config.yaml
arch: "unet"
norm: "groupnorm"
channel_attention: "se"
residual_init: "scaled_by_depth"
learning_rate: 0.0029
beta1: 0.95
eps: 1e-08
merge_dims: false
adamw_lr_other_params: 0.0021
warmup_steps: 700
Rows from block 2 of a small class-conditioned image diffusion model, named by matrix and row number. Rows with one number belong to one channel. Each number is 128 + 32 x the weight over its row's rms, rounded and kept within 0 to 255. All counts start at 0. Numbers have three digits each. After the name is the row's rms in percent of the matrix's.
After each channel's rows are labels from the 100 images, of 14976 (inputs lightly noised), where the channel reaches its highest value: "top examples" is what is common among them; "colour at peak" is the nearest of a few named colours to the mean colour under the peak. Only what is clearly more common there than usual is listed. The data: stained colorectal tissue patches (NCT-CRC-HE-100K). In brackets: how many of the 100.
# convs0: first 3x3 conv (model.enc.1.0.convs.0.weight, 128x128x3x3, standardized in use, each kernel summed), inputs 64-127
# convs1: second 3x3 conv (model.enc.1.0.convs.1.weight, 128x128x3x3, standardized in use, transposed, each kernel summed), outputs 64-127

convs0.92 083:066121122142088081116127127115104136156113157142085118108145085044103143159134122100078152034114081110139154151154143140168145132128149161090127132175168119138191075134101206115055121110126162
convs1.92 069:135158148038118158186126148164151144165165153135148124168092122135070159132155113128167117190059119154154090067128122134153109151140094130147115110090075098141112173107114163113136093164078131
top examples: tissue: debris (96)
colour at peak: pink (77)

convs0.8 102:105130157152089148142118137137151092213161136191087126107075109091095100133046137097089150104111061153135141159117102052127039073136073112128168154214148166118092152074097167120125131103095118
convs1.8 079:129116203187169139143093139107109107116098111111149119105161122112170135113172147120154131163141182137176162102154143171105132152147094125124152096127158174124126125160148141107196141129159139
top examples: tissue: adipose tissue (97)
colour at peak: white (100)

convs0.79 107:216134161147169185130096159146144136179168161139116158151110061148113131088117111146110144082067114169158147126146173079074102081120103085107180115129119188100113132130163114126138099118089072
convs1.79 092:169092093092119072098116130108119069104111112140095163127129191061137139191123132143149163137116087090127113131097107090112124142121154105099115132138097110134086125113096135130091132127134139
top examples: tissue: adipose tissue (27)
colour at peak: white (94)

convs0.61 087:187181155121154115197174152092144173113133112124134175182098139095126130133046096167079109114156103121194152140142097140123156111173204159114150143083063130139148156164102142149114170122139100
convs1.61 083:121096128182133091095125113104128125123150124149103132105176116110118080138189113063140146086159225145142116120173099161098144164118116147114146137134125095117159119155153117130188170139166150
top examples: tissue: debris (80)
colour at peak: pink (63)

convs0.41 119:116140174114112103073118168167114123097153187108165144146156115141110173135066093094126142088114062128117114124122095179131083105099213110135072127101107116146166182140135131115096140167147088
convs1.41 175:124136201173189121142152091161151170099126144194184176146171124153148169153174177155147146164158124143125122128109088192119176155187182155124131103147038111144204137138154140106117151145101077
top examples: tissue: smooth muscle (100)
colour at peak: pink (100)

convs0.54 094:199118169107137163152129174133158132152146106134091130078090132137121151134152105086130153160115106094159171137133170078151157087146131103115131107174105099103104151183143126189101104133122136
convs1.54 071:103109134092145064074116140054128131107132147126135134086132117129114163073146136145108193112130129144082113091139025122146140142168093172083118127126157132217119170152091130122163125067118107
top examples: tissue: smooth muscle (74)
colour at peak: white (99)

convs0.16 104:124112104164158158176086134130067126106129117122167104147154157101153146134148180124135103109157177126129191108115125212148132147113206149094080142108063131125118127097124140082097137123216195
convs1.16 069:126126067137130128139116135104098123177123152138133107154085100088152118108124094073140121133139122125089080140169065127144173190184151107122138165182178093098116119157140124142205137157044171
top examples: tissue: adipose tissue (99)
colour at peak: grey (54)

convs0.105 098:136083114124145157151064147116152124126107081112210163137118109126132175087105130126102134193126101141130094154122085176110072101087158106158128114122129128180111110149137124122131079135104110
convs1.105 090:145152205115133134079103083124134112141075118159130115120132106150120090109119180183110145118126151061110045066112075130106128108117094184095059154168123114102123128115128176100120100113154142
top examples: tissue: adipose tissue (99)
colour at peak: white (99)

convs0.55 092:081136164108137133124109154143126139128089117145121140129154140155165134103198205120130172146195176146133159088124228142119138135140019153101159132136098142096121144135087136102189174098170126
convs1.55 073:112187123126166106098147202104112153203150099131132155105094147129123137114065101069133180111102094100147131128121124134115104142115139102142147153128103134097119136051158135160213098144141126
top examples: tissue: mucus (94)
colour at peak: grey (58)

convs0.68 090:149116054106085122087104155145145125113155102083138161132125139162179139171174112053169146110181070113126089121207081188102148151123118144158127101126083110162112192152098115109066093178112163
convs1.68 091:104142102109141114182118110092092145096185137065135019125132090157127099075153106082155114127138097167116157115102167117076126144058109125134048125124134126139132134161133122134118076133206069
top examples: tissue: mucus (33)
colour at peak: brown (62)

convs0.113 085:113153132116070128197171126145114108150122092123128106140185134093106161101152143118111144120132129084141111125142150156142113123080135137173138155093125152159139091165118159103048132099087167
convs1.113 079:146128138217135170083088092128146119107122169150125154120109077155121158191134114107161120119152194165121152136060135120141108078159140076131097168143151095123109093102158148116107127162138168
top examples: tissue: tumour epithelium (37); tissue: mucus (32)
colour at peak: white (73)

convs0.76 089:158160087169152146107152177136106145135127128113094073125117082204176143132113162158165139105145187106105104115065134169172138162135071120152152108150072115141169128111147115134102126176140083
convs1.76 069:125178133080125184097157105150152137098096173170109108108095151074113161103086124114163097106142061175131136143158083114092178162066139138166148177167197141167105070121085174109136143133116153
top examples: tissue: lymphocytes (71)
colour at peak: brown (57)

convs0.126 089:091119176097165119135154117148139131100143159079158144155129108166141068153058144072151132142090103128176125118173148092117093124090039155099119140169190173114100119173103109058176162145085178
convs1.126 069:097184158129099124167113133144121126202163122129089144116106109102092103149127070133184163102073066095140098109132158145154120107110086078105074138098135131164210116134129107152089117136157107
top examples: tissue: mucus (68)
colour at peak: grey (46)

convs0.81 117:155150066136123119067170095140126087109069087109164174136110107140130149055096112118078142133110167190142174157131176120156194095182156101165185070107142141081150114146134181169150100125120074
convs1.81 092:095102177129080130104096119115131152160014106128154141106149168097061135158138162130095177126133091170120114154136134092104103126096135148137111195194128125137146124127103133096118196127164137
top examples: tissue: normal colon mucosa (58)
colour at peak: white (84)

convs0.38 101:158125147098094080133083124129095162143084118120069127133158163117156163132107085202096096173136109165164149231136167155067175169122112119164165139116097077108125120144143136123091133114073127
convs1.38 090:124160099149131143140124223142113143157138109110146150088115089107080122095154114133147129152157132148129159157147162108150184171088171137205132120116138141162122133045092088135105124093113140
top examples: tissue: smooth muscle (71)
colour at peak: brown (49)

convs0.70 089:100124137099115047140149097119088135085092076101112132099137089123131145163151170108179101112167112134110090101159179120125105123117125124135146107152144081136148078162128152122143152123137173
convs1.70 113:141102191073117182079122117154175148142140071142145158121187122077070171120189114152094144144135109075112128153151103133163086097111100153155120178121096103164106187075141153115132144172165162
top examples: tissue: mucus (46); tissue: normal colon mucosa (29)
colour at peak: brown (58)

convs0.52 090:121096106104199167146138133091133171107195159124170071114103130105109194117172156156104116161166179074138172117144157131115124173126162134111137109127118109159124126159052139090149154171088093
convs1.52 066:130117087174142114137089142115146116130168112126078159178200128141123151099083117073056111085138187147158106086193098100114173093207098112110156087091115069129142136134133119137141132108155117
top examples: tissue: smooth muscle (78)
colour at peak: white (58)

convs0.28 088:090109115177051131142119164152099160159156198067195147117123130144123180114148169137149060139164118051160144117158122064149152116166103124139129188076103111140117140116082078082195117111172167
convs1.28 067:110115137182157073104173118055124093096090140123100159129145139097150136132110114136095158144167111154162087085162201141170175186160137107142164079161180116130118175102106102177117135136094127
top examples: tissue: lymphocytes (98)
colour at peak: brown (87)

convs0.26 107:064141088134083091148154088153120123128097207099141104060197129134187134128125112105165149149186098127099145129157094152163095142133191111170099163137099154157110128143100080097093106121118180
convs1.26 080:111069097119068196115115111144119150176135092149122183127104136148131197131091147116161114154142039171212158147139128086118122146147152208109164157126158176127153146164114098172209159177136167
top examples: tissue: lymphocytes (67)
colour at peak: brown (55)

convs0.114 106:053167097166139153162114148160139161089064125097143103123085138106176141170166162105146100142185116174203136127137157109151161103139068157195163138127100147125177094099132097019068114095087099
convs1.114 127:090092106118064174047139140144110148219134137104132126110167120109181143094146110051103133127137171103142220153189103240223126111130123106129090139153142137134126149145141130056152121106093110
top examples: tissue: tumour epithelium (66)
colour at peak: brown (37)

convs0.0 092:116158127132071052128146163101151135165139106174131089128138124127123157181106084153096199102186095096116154127141144129141122157117094077138180153110049125098113148121126148059128123133093075
convs1.0 116:154093039108140200151106124172053130147119104141237108130124102113114099122159131107134115124133173126141066152115112131089101078123145099112098137093122126129113112103159133116147103102177087
top examples: tissue: tumour epithelium (47); tissue: normal colon mucosa (29)
colour at peak: white (67)

convs0.71 094:136138109158181164133116191184102124097087121141072137166096111094113102161124133119133090171118107148142123116150124142086113047145119177146165185116142136138169136114167111101193206123159127
convs1.71 073:130167172148146126122170139174143140115146179088133104108177132113152155143188146117156089086179184162083135163124095129157186124045167106105106139107108075125164093167069170144081093134109115
top examples: tissue: debris (100)
colour at peak: white (54)

convs0.42 089:128085216143145099167196156165088085164135135197162120133145096111089100169117119088083122131078109162103078065113135107110051124142107087058069120084118164192158126168123155180162153122142091
convs1.42 100:139161181159164211068116108113100120123112152168064173132142101127144170128132161145128222123157150175126163151100124113105111083107132152156151103144115069105149111133159180189087178107175181
top examples: tissue: tumour epithelium (40); tissue: adipose tissue (31)
colour at peak: white (71)

convs0.37 099:130125112123107113135135161141116143116076134131203094149161091129159089104143133185116170178074156194173100180158093162148131145117068087141140105131117092123133156107172092118111134155089111
convs1.37 073:078140124104131128192083099089144112115118121117105119098138132091111167129105135163153138099163104118114092136163234146161110119153157133148153162137156126105140069113138174098135175141156146
top examples: tissue: lymphocytes (33)
colour at peak: grey (44); brown (29)

convs0.32 097:120133145162130111125131148149134176136168155126107129144123108148131157091165128061137087151120110124093131158170098176133094124144099149142108178115165124092117137144164136098136169087087099
convs1.32 067:067127144131102093101133148112124114133151116114114118111144146104062084139071159062141140089132142120115139098082116105124160122129215118185195173110133143099167078115118134090133152213140116
top examples: tissue: mucus (43)
colour at peak: brown (59)

convs0.14 123:059139090136098074077117064109095109079132140073083153098154205150138195144198135109131149125176150168158128122162145111172206152083090134141148135140078116126135125124202126117136143149118137
convs1.14 144:136148109104108122118102137119173166114151122137118066150115119111147135118148106090167154158091075128137174115148129127132081095121126112121146130096121166116118126142074125170072214165098116
top examples: tissue: lymphocytes (78)
colour at peak: brown (84)

convs0.120 119:124107092133092098112078117133103105098081109075165121116119184163141137186215162086190115119224132094124125150143152188117175186122122151138116116144149139178145185117112112105096119164138154
convs1.120 099:088147149110090151135106171123144136122108097135147008119124082136120080089125163093120089143079099146185100141156113148146140091109128126104145157086132121132116134147147127207171088114141115
top examples: tissue: tumour epithelium (36); tissue: mucus (25)
colour at peak: brown (76)

convs0.44 077:113083092126127111131141108177112155202137104139141155157079154090125111104107151167123148154149155108112080103144156166167112123139101182154086128162156109107157122133172159183092095108079200
convs1.44 073:125152125214106164158140138135146164076156120083164122140125109118169108155108141106096111114133136169071127159169130117144122161182118117154190096104141182064156154120176098149115182151128142
top examples: tissue: cancer-associated stroma (27)
colour at peak: brown (43)

convs0.59 111:155147044139104116131110143146123088097126079137157148122150177172176219157198153138164153144255125116127109142142093087124144166143087203135110114104073115126073111147108101142140103174087126
convs1.59 129:118054093116133130158148153077172177102109146089185071129125120142114128082190138141113114147113157063153175105127165145146114105137118114085108143150136138181137146115113086080150157151150051
top examples: tissue: mucus (56)
colour at peak: brown (54)

convs0.22 105:098111158143096092118204172179100121161143111076212108129183162111195177098170163078142122130143114141161085103139123190093132151090185157152105109107107142129144117100156063111180095081191162
convs1.22 079:143140123128089076117101171136112125173084147094133123131156101131111102135081161134145082111099087128145172135163096113126200138159100145182159191137099193092142144118107074133105187127063122
top examples: tissue: normal colon mucosa (88)
colour at peak: white (62)

convs0.17 108:101152112140111146131095155101073150148117148103084138126140131150131092067091118062141110146167127145102143134134166061143188161178145175175123154158129154180141106156126117074114107073168097
convs1.17 094:081101059193112085102132140134159100158055141114096154169155178165067102172128161115146140118093144164118132114110130099114168156115108131101159137120163148129133118144096130141134159147126124
top examples: tissue: smooth muscle (50); tissue: mucus (25)
colour at peak: purple (25)

convs0.9 090:135140124093153159160200150146103171181165143159119090115126121084106161163108137093137181100119140149130154195124172084095131154129138185208159136132095149064107097111105121131117083124107107
convs1.9 082:133121158098148086152103175137154148199129141142147147153140150162127121124102133165188100163102127183219123118153079139114110106133122124102163165136126162125140140145136179142199154133093088
top examples: tissue: adipose tissue (65)
colour at peak: white (92)

convs0.5 094:140135084102107144096122142112096128060114076109101160150149101165131156105084133147051088161130160155143153223150143114124179195150089102094200158065152092089133124070128133082111084118105146
convs1.5 067:088120110205117075149094197122160105172087135119126132108160150108145157121164121101128105175183110161141148171186128099203119177083161126184140087134120152171098131174107121135128161162150101
top examples: tissue: tumour epithelium (40)
colour at peak: brown (52)

convs0.50 107:179101119120129156102194126102151128149135137165120144092142123170171153104178136109117148168148140163129153143174210153116216105173077148093186103131123081145123152121056129144147138131113146
convs1.50 106:149161135183143168157126174154156127165147095129189145104144149126129193141115114104170137077203151174101147139131115104110113136097103102128192175165047157111146118097204151132164192107197173
top examples: tissue: lymphocytes (100)
colour at peak: brown (73)

convs0.73 099:125097103128200193078134131163123090209151093163101140086136096099079130098097130110142146150099121132130135133113076145138152143110130127132208092176085079107086167107114179119157119126118105
convs1.73 082:119112110095116144157147159092087112098111082188114120113081177156125129160193147136140038135144126131122073119091135085112139140080092128146052128140149198166083129170119130120053173110113109
top examples: tissue: tumour epithelium (34)
colour at peak: white (59)

convs0.43 099:082126094169148086143119116106139162130137120124136079098093098145126136097141132129119059128134146099152127103126095067089113133072100075155161168100119108126110158111131163167155090131123071
convs1.43 115:139165105100198099088146150121089067131145132210128173075134167106115090140102152097154150171106145149107082083139137206094135128134148073155111118102132096107108132145084119140101073098155108
top examples: tissue: mucus (65)
colour at peak: grey (52)

convs0.115 116:137145132162112161113215145109138177094130120087150122097090152099080061126085127065107128073116149110175118139093147120092138067147109114087113117174199149118156160131105172106072215094127112
convs1.115 079:136108133097107107114129108154092134075099112116134126147090076153161147091107097153118126190120063112115131127080097100100121130148134176145144084113085169129171173128085164180140162136116096
top examples: tissue: lymphocytes (57)
colour at peak: brown (70)

convs0.103 096:104126122138095130098125142144126098107127086122135090099117124180171176130131126107139101126146127112085136107059089120126133122129109120151121162113137090143104163102168128107157162108192168
convs1.103 096:136125185136194140102160151125163154185139143122136153127099153140157134148152105181093118103128160044061167131150109113155182157170126123132138080096095127112147124132100092146097061143079104
top examples: tissue: debris (48)
colour at peak: brown (43)

convs0.101 115:137165130193138093135144116097147161193158146107050120054153138126108137112141117144146166109099149127164132144166170065143125138170057107180197170167154136111097099124191158122119117109092113
convs1.101 110:146098097162100090187165100164157113039151147078166124201116152136175089164109143157117121123133138142198102148078140067128114140113116104134138158088136128124107171149102109223132081151119089
top examples: tissue: adipose tissue (67)
colour at peak: white (99)

convs0.94 106:156123099154166102141071139122083067145117065136170140169089102210119105115153198119170144127124163203175201125168128131106135144149042145105095150157156171133183100177137105104121129122180080
convs1.94 185:099109246067109134106151171166128103133155080099166136127182151084127140163166136154106115147128133084086170167117117154175096114082148135170104199107121083170103186072147153134125113169152175
top examples: tissue: smooth muscle (76)
colour at peak: white (91)

convs0.33 101:114120143148126077116124143209078079101132122114185138127124132132104123153133138065132144125158144119139128167147073211125094185134074168128098111081081096122166158118130160129133070198119073
convs1.33 120:154087089139061130159131148135164153164164082118170117118120137165114162088107150125164129137155141133159054126109153074123150125116154119142128207168150149153153161139170156195145108112157152
top examples: tissue: mucus (60)
colour at peak: brown (60)

convs0.83 087:146149136107088116112141125146125067116100137132145149144140120149164175181068085170153159106121100131095124164207164092129119121175170146177114204114119082101126106122085144147144101144143038
convs1.83 077:128149176051055096102093126170146109122136168085098102211128145107141133173117152108144154150143172169117149078094136165147144149112182077079205134065099213169137137127186144182163091123122156
top examples: tissue: adipose tissue (52)
colour at peak: white (98)

convs0.12 098:134144156099091075059108148131113101129164149099163112173124091162095169111083118117135146072146143121104115166138143133088084136137091135177126151141130141116215149132176216108149103107131108
convs1.12 098:165114115123136143171158096160122190084130125175129113121101087137133097146148192146051153108154081084176114135080121083161092118057128159092099182091056104154098096152166151130125165075146076
top examples: tissue: normal colon mucosa (48); tissue: tumour epithelium (41)
colour at peak: white (66)

convs0.116 106:106106095129120152194123097127143136113137152114097133134150039128113154134108137075181187129143180181143229157176125105143113112204056093140101123149108153147127105146160157146175109158065086
convs1.116 088:137125150151099109121085162156095134162135096115158170177122166086110125120071127203104124131135115106142104131171123129135142146106144164179158138148125138163095149116139171181110115117160141
top examples: tissue: adipose tissue (63)
colour at peak: white (99)

convs0.51 086:118140159163184113165133153144106117115186089129119199133082125115109174164160134131087091113152097148119184093143109150118175132190113140121156146080161148141106192062087154114151107108111124
convs1.51 064:097104067101083176160156087117169115086115133156083156100115113155122115111141080159079171157128171061154157105115134120069076092145133152092165061159109132138144116110161155117173110146177103
top examples: tissue: debris (39)
colour at peak: white (62)

convs0.24 113:199152109088126082136121152182138167122144123139097111138074113124134122150134148082170161092137112118125154118093109086144130101129121111101079154117189116153116089132154088056116213148147133
convs1.24 088:074083147137079090092195138083096094100100133115114101095193126114127113108187076168061149135154113116136123146106095148101097130134063120106107131125165171108124087120130148080131105092145158
top examples: tissue: lymphocytes (100)
colour at peak: brown (72)

convs0.66 094:183072113093149113133141056134118111118081133179142141209155077054154128142171135173168096138121158169088104102121151076108142130088185114050098114143183114107106169151125115114121148163139205
convs1.66 078:147120090160138115116100122088152133070146118133071152109111140146160126095138185174138106156121123155108088106076129130145164113203164164108124155144087180104142146181125137179193110111135165
top examples: tissue: lymphocytes (100)
colour at peak: grey (54); brown (31)

convs0.75 086:119111142095131160161150115156088131128111136192074093102125157136163154075156074127147053105155100114121110125139185150136107065088158102130167161128144148100114155088106161147132155187139128
convs1.75 070:142137142104147126126136172185137119135106118075127187129158120111080115105114123175108133132140166094116076108124081108104109155072138117159146168088117102131172092135195097145163156132124151
top examples: tissue: adipose tissue (100)
colour at peak: white (96)

convs0.123 104:149081116117145117177141145177143190121095127143185118165132086165112073125101142141141073148135136103113154144140119151157136131114158105143093171157145114120144142139082116045143147116069158
convs1.123 107:140185169071133109071097113109134134157134087105147148149140158105097150119152184074158133153078110200092168090100125171145211092179121081137153108092099125116139137145135105144091122097220137
top examples: tissue: cancer-associated stroma (45)
colour at peak: pink (68)