From a checkpoint of a small class-conditioned image diffusion model.
Model: 4.36M parameters, arch unet, norm groupnorm.
Training: soap at rate 0.0029, batches of 128.
Data: trained on stained colorectal tissue patches (NCT-CRC-HE-100K), 22605 training examples, 39.6 epochs.
Rows from block 3 of a small class-conditioned image diffusion model, named by matrix and row number. Rows with one number belong to one channel. Each number is 500 + 25 x the weight over its row's rms, rounded and kept within 0 to 999. All counts start at 0. Numbers have three digits each.
After each channel's rows are labels from the 100 images, of 14976 (inputs lightly noised), where the channel reaches its highest value: "strongest on" is what is common among them. Only what is clearly more common there than usual is listed. The data: stained colorectal tissue patches (NCT-CRC-HE-100K). In brackets: how many of the 100, against the usual share in percent.
# convs0: first 3x3 conv (model.enc.1.1.convs.0.weight, 128x128x3x3, standardized in use, each kernel summed), inputs 0-31
# convs1: second 3x3 conv (model.enc.1.1.convs.1.weight, 128x128x3x3, standardized in use, transposed, each kernel summed), outputs 0-31

convs0.34:492503507487498435499509531536530497537460503489484493479498523479451509499481477557498525487520
convs1.34:520530548529494494454511513481484478489540447519509555473483487530519483471487527549565520500478
strongest on: tissue: lymphocytes (80 vs 11.3)

convs0.110:510504534517492488557537530492499506471549495462501457515473484473539490473509496517460486513497
convs1.110:476503498495541541477500492457460523502474503530460556526499499513495560507464490476512525483495
strongest on: tissue: lymphocytes (91 vs 11.3)

convs0.46:480453489479527484498500492505466487495512491495496530523490485506506518500526514574512504546462
convs1.46:527461479463464481487521493513518547513514497484508502509510533478534495486525502481491449514521
strongest on: tissue: lymphocytes (80 vs 11.3)

convs0.82:485503503488499519530520487482513469450505478464536489517471477509480463523526502458528506500465
convs1.82:462496479486466507494455485519489546520506511496497523547544489525552517471557519461469518485490
strongest on: tissue: smooth muscle (45 vs 13.4); tissue: mucus (27 vs 9)

convs0.116:521477515538503507481512519537512502482539509480518557560496505513547508504481494461517483534500
convs1.116:501467481526511523470496511480492532491595468481511489510483498508455525508490471539502599493517
strongest on: tissue: debris (61 vs 11.2)

convs0.75:512500507498511516517473465502483487511532484465481459473522478488452483491501477438499497429445
convs1.75:505473515487513525491484511496499537544462519509499510509495502501499458527471490474490449499506
strongest on: tissue: smooth muscle (100 vs 13.4)

convs0.115:493522505522488501506547544483509520507494498505523506543489478515486494528539499488518510539530
convs1.115:492493465551489493517525529544493539492546474508489503528503511511497535501454524490479476516494
strongest on: tissue: cancer-associated stroma (72 vs 10.7)

convs0.120:548481490535454510437469522491487489496491489475487558545527474504506498526502483518511540508525
convs1.120:522480527494498500550489505516526462506502449486494470493514520498495505514487527505482492489486
strongest on: tissue: smooth muscle (54 vs 13.4); tissue: cancer-associated stroma (33 vs 10.7)

convs0.42:505547435474436489516492526473493506515504476508507476526456474498483553518560515500475469517471
convs1.42:517500516543515520481563481499510476462525516439511560548488502506523491522475492538504505537486
strongest on: tissue: cancer-associated stroma (49 vs 10.7)

convs0.64:500466524545523497543491514498490477509490517517522492490467492484493518533506505485473488478490
convs1.64:518510497491464505570498482500519521492506470472484502457504533480524493511494543470522466479502
strongest on: tissue: mucus (50 vs 9); tissue: normal colon mucosa (25 vs 8.7)

convs0.52:468459488515484490527541489482495497509474507494495514513520527512491498487517495484509445537495
convs1.52:486471498476500494546491485514512545490503490491490521490521493529503495452464521509526549500485
strongest on: tissue: debris (48 vs 11.2)

convs0.114:532536483476478504483518500508512497501499513497500538556510496589518516492548520464470513512504
convs1.114:518501463507466503479460489486485491525498470497499475563453483513522452494492499524535457528492
strongest on: tissue: tumour epithelium (71 vs 14.9)

convs0.20:548504450511481513495502481514503484521513515506494518504476508500475484545459497568530469512504
convs1.20:502510505552528471484471529558501510499511499476502527488480487467488497472572487519468516549494
strongest on: tissue: cancer-associated stroma (62 vs 10.7)

convs0.33:554565506518506552533512556517466524468523503494509507509504549510496499509519479431487475516512
convs1.33:549606535484522518507501547540501506491515484485505504550493513509508519511506499496524569527515
strongest on: tissue: lymphocytes (96 vs 11.3)

convs0.41:545461508469493501482463506514473494484479527491478492471542513504458509465484499516450496481495
convs1.41:510440490490511499502475485492489468498510500508521448563492500519483486490503492503506480442510
strongest on: tissue: cancer-associated stroma (66 vs 10.7)

convs0.18:518477469486472499511512495474503452499494496492493505484486483480453488552489478475498499481493
convs1.18:516485481515541483577472505498494485515506493474501493469528516483501480539492519506483468474506
strongest on: tissue: smooth muscle (70 vs 13.4)

convs0.80:480549502468519498491476471511481456530504511486488468510498484519512481483444510506478559455514
convs1.80:486448445492490450482510477487493486498537479484480521509503473495492511539526510484455497489457
strongest on: tissue: lymphocytes (98 vs 11.3)

convs0.104:506508523480467508446479504477511506468534520485503506489488465560485486532490456513477520497508
convs1.104:508537518503551509524495500497465474479509512488511473505490494495512492515484520526454476500488
strongest on: tissue: normal colon mucosa (74 vs 8.7)

convs0.4:522538511495485494462536498493485561450510520529513476529498502511544486521506514481508492479475
convs1.4:483530474470497465506539480500512504523503522412488508486492487486508540525527527504522481535529
strongest on: tissue: lymphocytes (50 vs 11.3)

convs0.63:476493491506442472495485483504457460473494462461508519515477493494526509479505492498485566563421
convs1.63:538485511508476465483512528517507529475549511511506485535473468500494516563474487560493511527481
strongest on: tissue: cancer-associated stroma (54 vs 10.7); tissue: mucus (44 vs 9)

convs0.40:543496491498516479501502503473503468483473493485482499457552494491485513494507492518452463453507
convs1.40:487478499514488517496467527478512570484526463492523513483480500504520506529462507462487526482465
strongest on: tissue: mucus (57 vs 9)

convs0.12:532491483509496445478482491469474493493469486478477527516495467492553505497496478542485477515496
convs1.12:519481529483474505517514504498526534514497501523500490495509543513528486511458512484488508531476
strongest on: tissue: tumour epithelium (43 vs 14.9); tissue: mucus (35 vs 9)

convs0.89:481484480479463495504497476498487468505511505499516486512487497511513476505467517535513469537555
convs1.89:490521542512437513504487534489488526479530512502494454474506529483488510479494498480487465477450
strongest on: tissue: smooth muscle (37 vs 13.4); tissue: cancer-associated stroma (32 vs 10.7)

convs0.72:526505510495472541472468520496497486486498478473511487501467497503484507483526506468487499454495
convs1.72:457523490535523470462553488543489458498483437533483486539496483521489501510501449513501479503496
strongest on: tissue: adipose tissue (31 vs 10.2)

convs0.94:470499497515510495503484525493547465549485527550476500512540519491491515495517528558498505512498
convs1.94:521510515511498508513541521529514526496530476506522533518535530473552463509486531472500481495484
strongest on: tissue: smooth muscle (100 vs 13.4)

convs0.9:522515526476451512491469493483475500549486451518510489514511514497483464530463514524534489539496
convs1.9:545494489503458447496501507509507537469517544500484520482461514496522497478511486481521490510493
strongest on: tissue: smooth muscle (57 vs 13.4)

convs0.83:467462469487493499529517501517505492507474525498546478495503514479511486475451511476500519548469
convs1.83:524457471479483498532448471477485506488523500457483504484541525500500507471463497523513523511496
strongest on: tissue: debris (50 vs 11.2); tissue: tumour epithelium (41 vs 14.9)

convs0.48:508583497509500509515481487523512509498477490476547451496491501502520457568475520458506519491516
convs1.48:508524506523502522490531477472496494494431517509493523503460514493458480554514480504473473456486
strongest on: tissue: normal colon mucosa (40 vs 8.7)

convs0.68:477502486496511501489479489488498464482497536500469519508513530501565503546557503465515531490469
convs1.68:491472548478528485529497495484497507517512473505497502556503492469489491477543481447502498477493
strongest on: tissue: cancer-associated stroma (60 vs 10.7); tissue: mucus (26 vs 9)

convs0.59:503533469517478503467476516531558513489511516493453492470502473492502494480493522483484508508537
convs1.59:510530536474508519514548457519464485520480452536527503542502516509472486540520509470512536508522
strongest on: tissue: lymphocytes (65 vs 11.3)

convs0.31:551505483532498485497475485530479474500483479505509543484469515464498460522459503491499517471482
convs1.31:517512509485489511521489523518508525548513489514464500490482487509504496461535486488459490473498
strongest on: tissue: mucus (87 vs 9)

convs0.13:503480463498447535532503543506556483570477497478497472496551515549528484501482504551497489496489
convs1.13:515535506496438465494484461511493488491488530486518481469487495476500495521494521502567464492480
strongest on: tissue: lymphocytes (52 vs 11.3); tissue: normal colon mucosa (26 vs 8.7)

convs0.36:521497495493534509472517521502520525486497485511541569524508524475473493506489492484494498472497
convs1.36:458508537523494493501492487470540490544502466484526468522533519453504479529482532485501507515508
strongest on: tissue: normal colon mucosa (87 vs 8.7)

convs0.81:505480502527468467472475502493542509520481490484486500506507507529500516549507497513515494517496
convs1.81:489501516491505478515476510459462486483509504465488475452473517503478488483532523492520509495487
strongest on: tissue: smooth muscle (66 vs 13.4)

convs0.28:472488461491494514515502503562506530486516516516478516500482513501471509494482520510496440518529
convs1.28:523525534512494481466532478484498507474491482488521528483522502513512477469500536496506503456490
strongest on: tissue: adipose tissue (77 vs 10.2)

convs0.65:487495496493500532487480508524485550523481530509522512524543485504454490509482463435525451517510
convs1.65:512554524540512496450498486490499498504551477465499474480485506486484511500561519520481493511498
strongest on: tissue: lymphocytes (55 vs 11.3)

convs0.56:479461470492504459521504521520570520527486521509473498453526494513477501456493496501478487518508
convs1.56:544491520493482505498448498492508461525470522469497525507487503507499469490531457462510523448515
strongest on: tissue: smooth muscle (39 vs 13.4); tissue: tumour epithelium (36 vs 14.9)

convs0.2:544482529475508477502446518474476463481484501509492558485526493507481466512438498523495501548512
convs1.2:473477446508431469491509504501501554513531464478481491483478507481494544488492521513511529527493
strongest on: tissue: debris (55 vs 11.2); tissue: lymphocytes (32 vs 11.3)

convs0.117:489514452509526511455510478504512489489506507484500526518495494536505452493534465422524466497504
convs1.117:540490495521530520545446517513503472499500499496522500461450468513507479479505485552494499537537
strongest on: tissue: tumour epithelium (67 vs 14.9)

convs0.62:490465446514470503480533510543504499534475500501507489523517501540460489526470474492492511462514
convs1.62:520509515509468511539508496540513503488493484505474505508522515491511519517513429526524550473519
strongest on: tissue: smooth muscle (63 vs 13.4)

convs0.60:510527483511481481518546546522511512518504493573529492521511499513504465475525525506497503470503
convs1.60:458454498532516552531498521466560488522520515473532483476513513480511479486575545488497483462505
strongest on: tissue: normal colon mucosa (45 vs 8.7)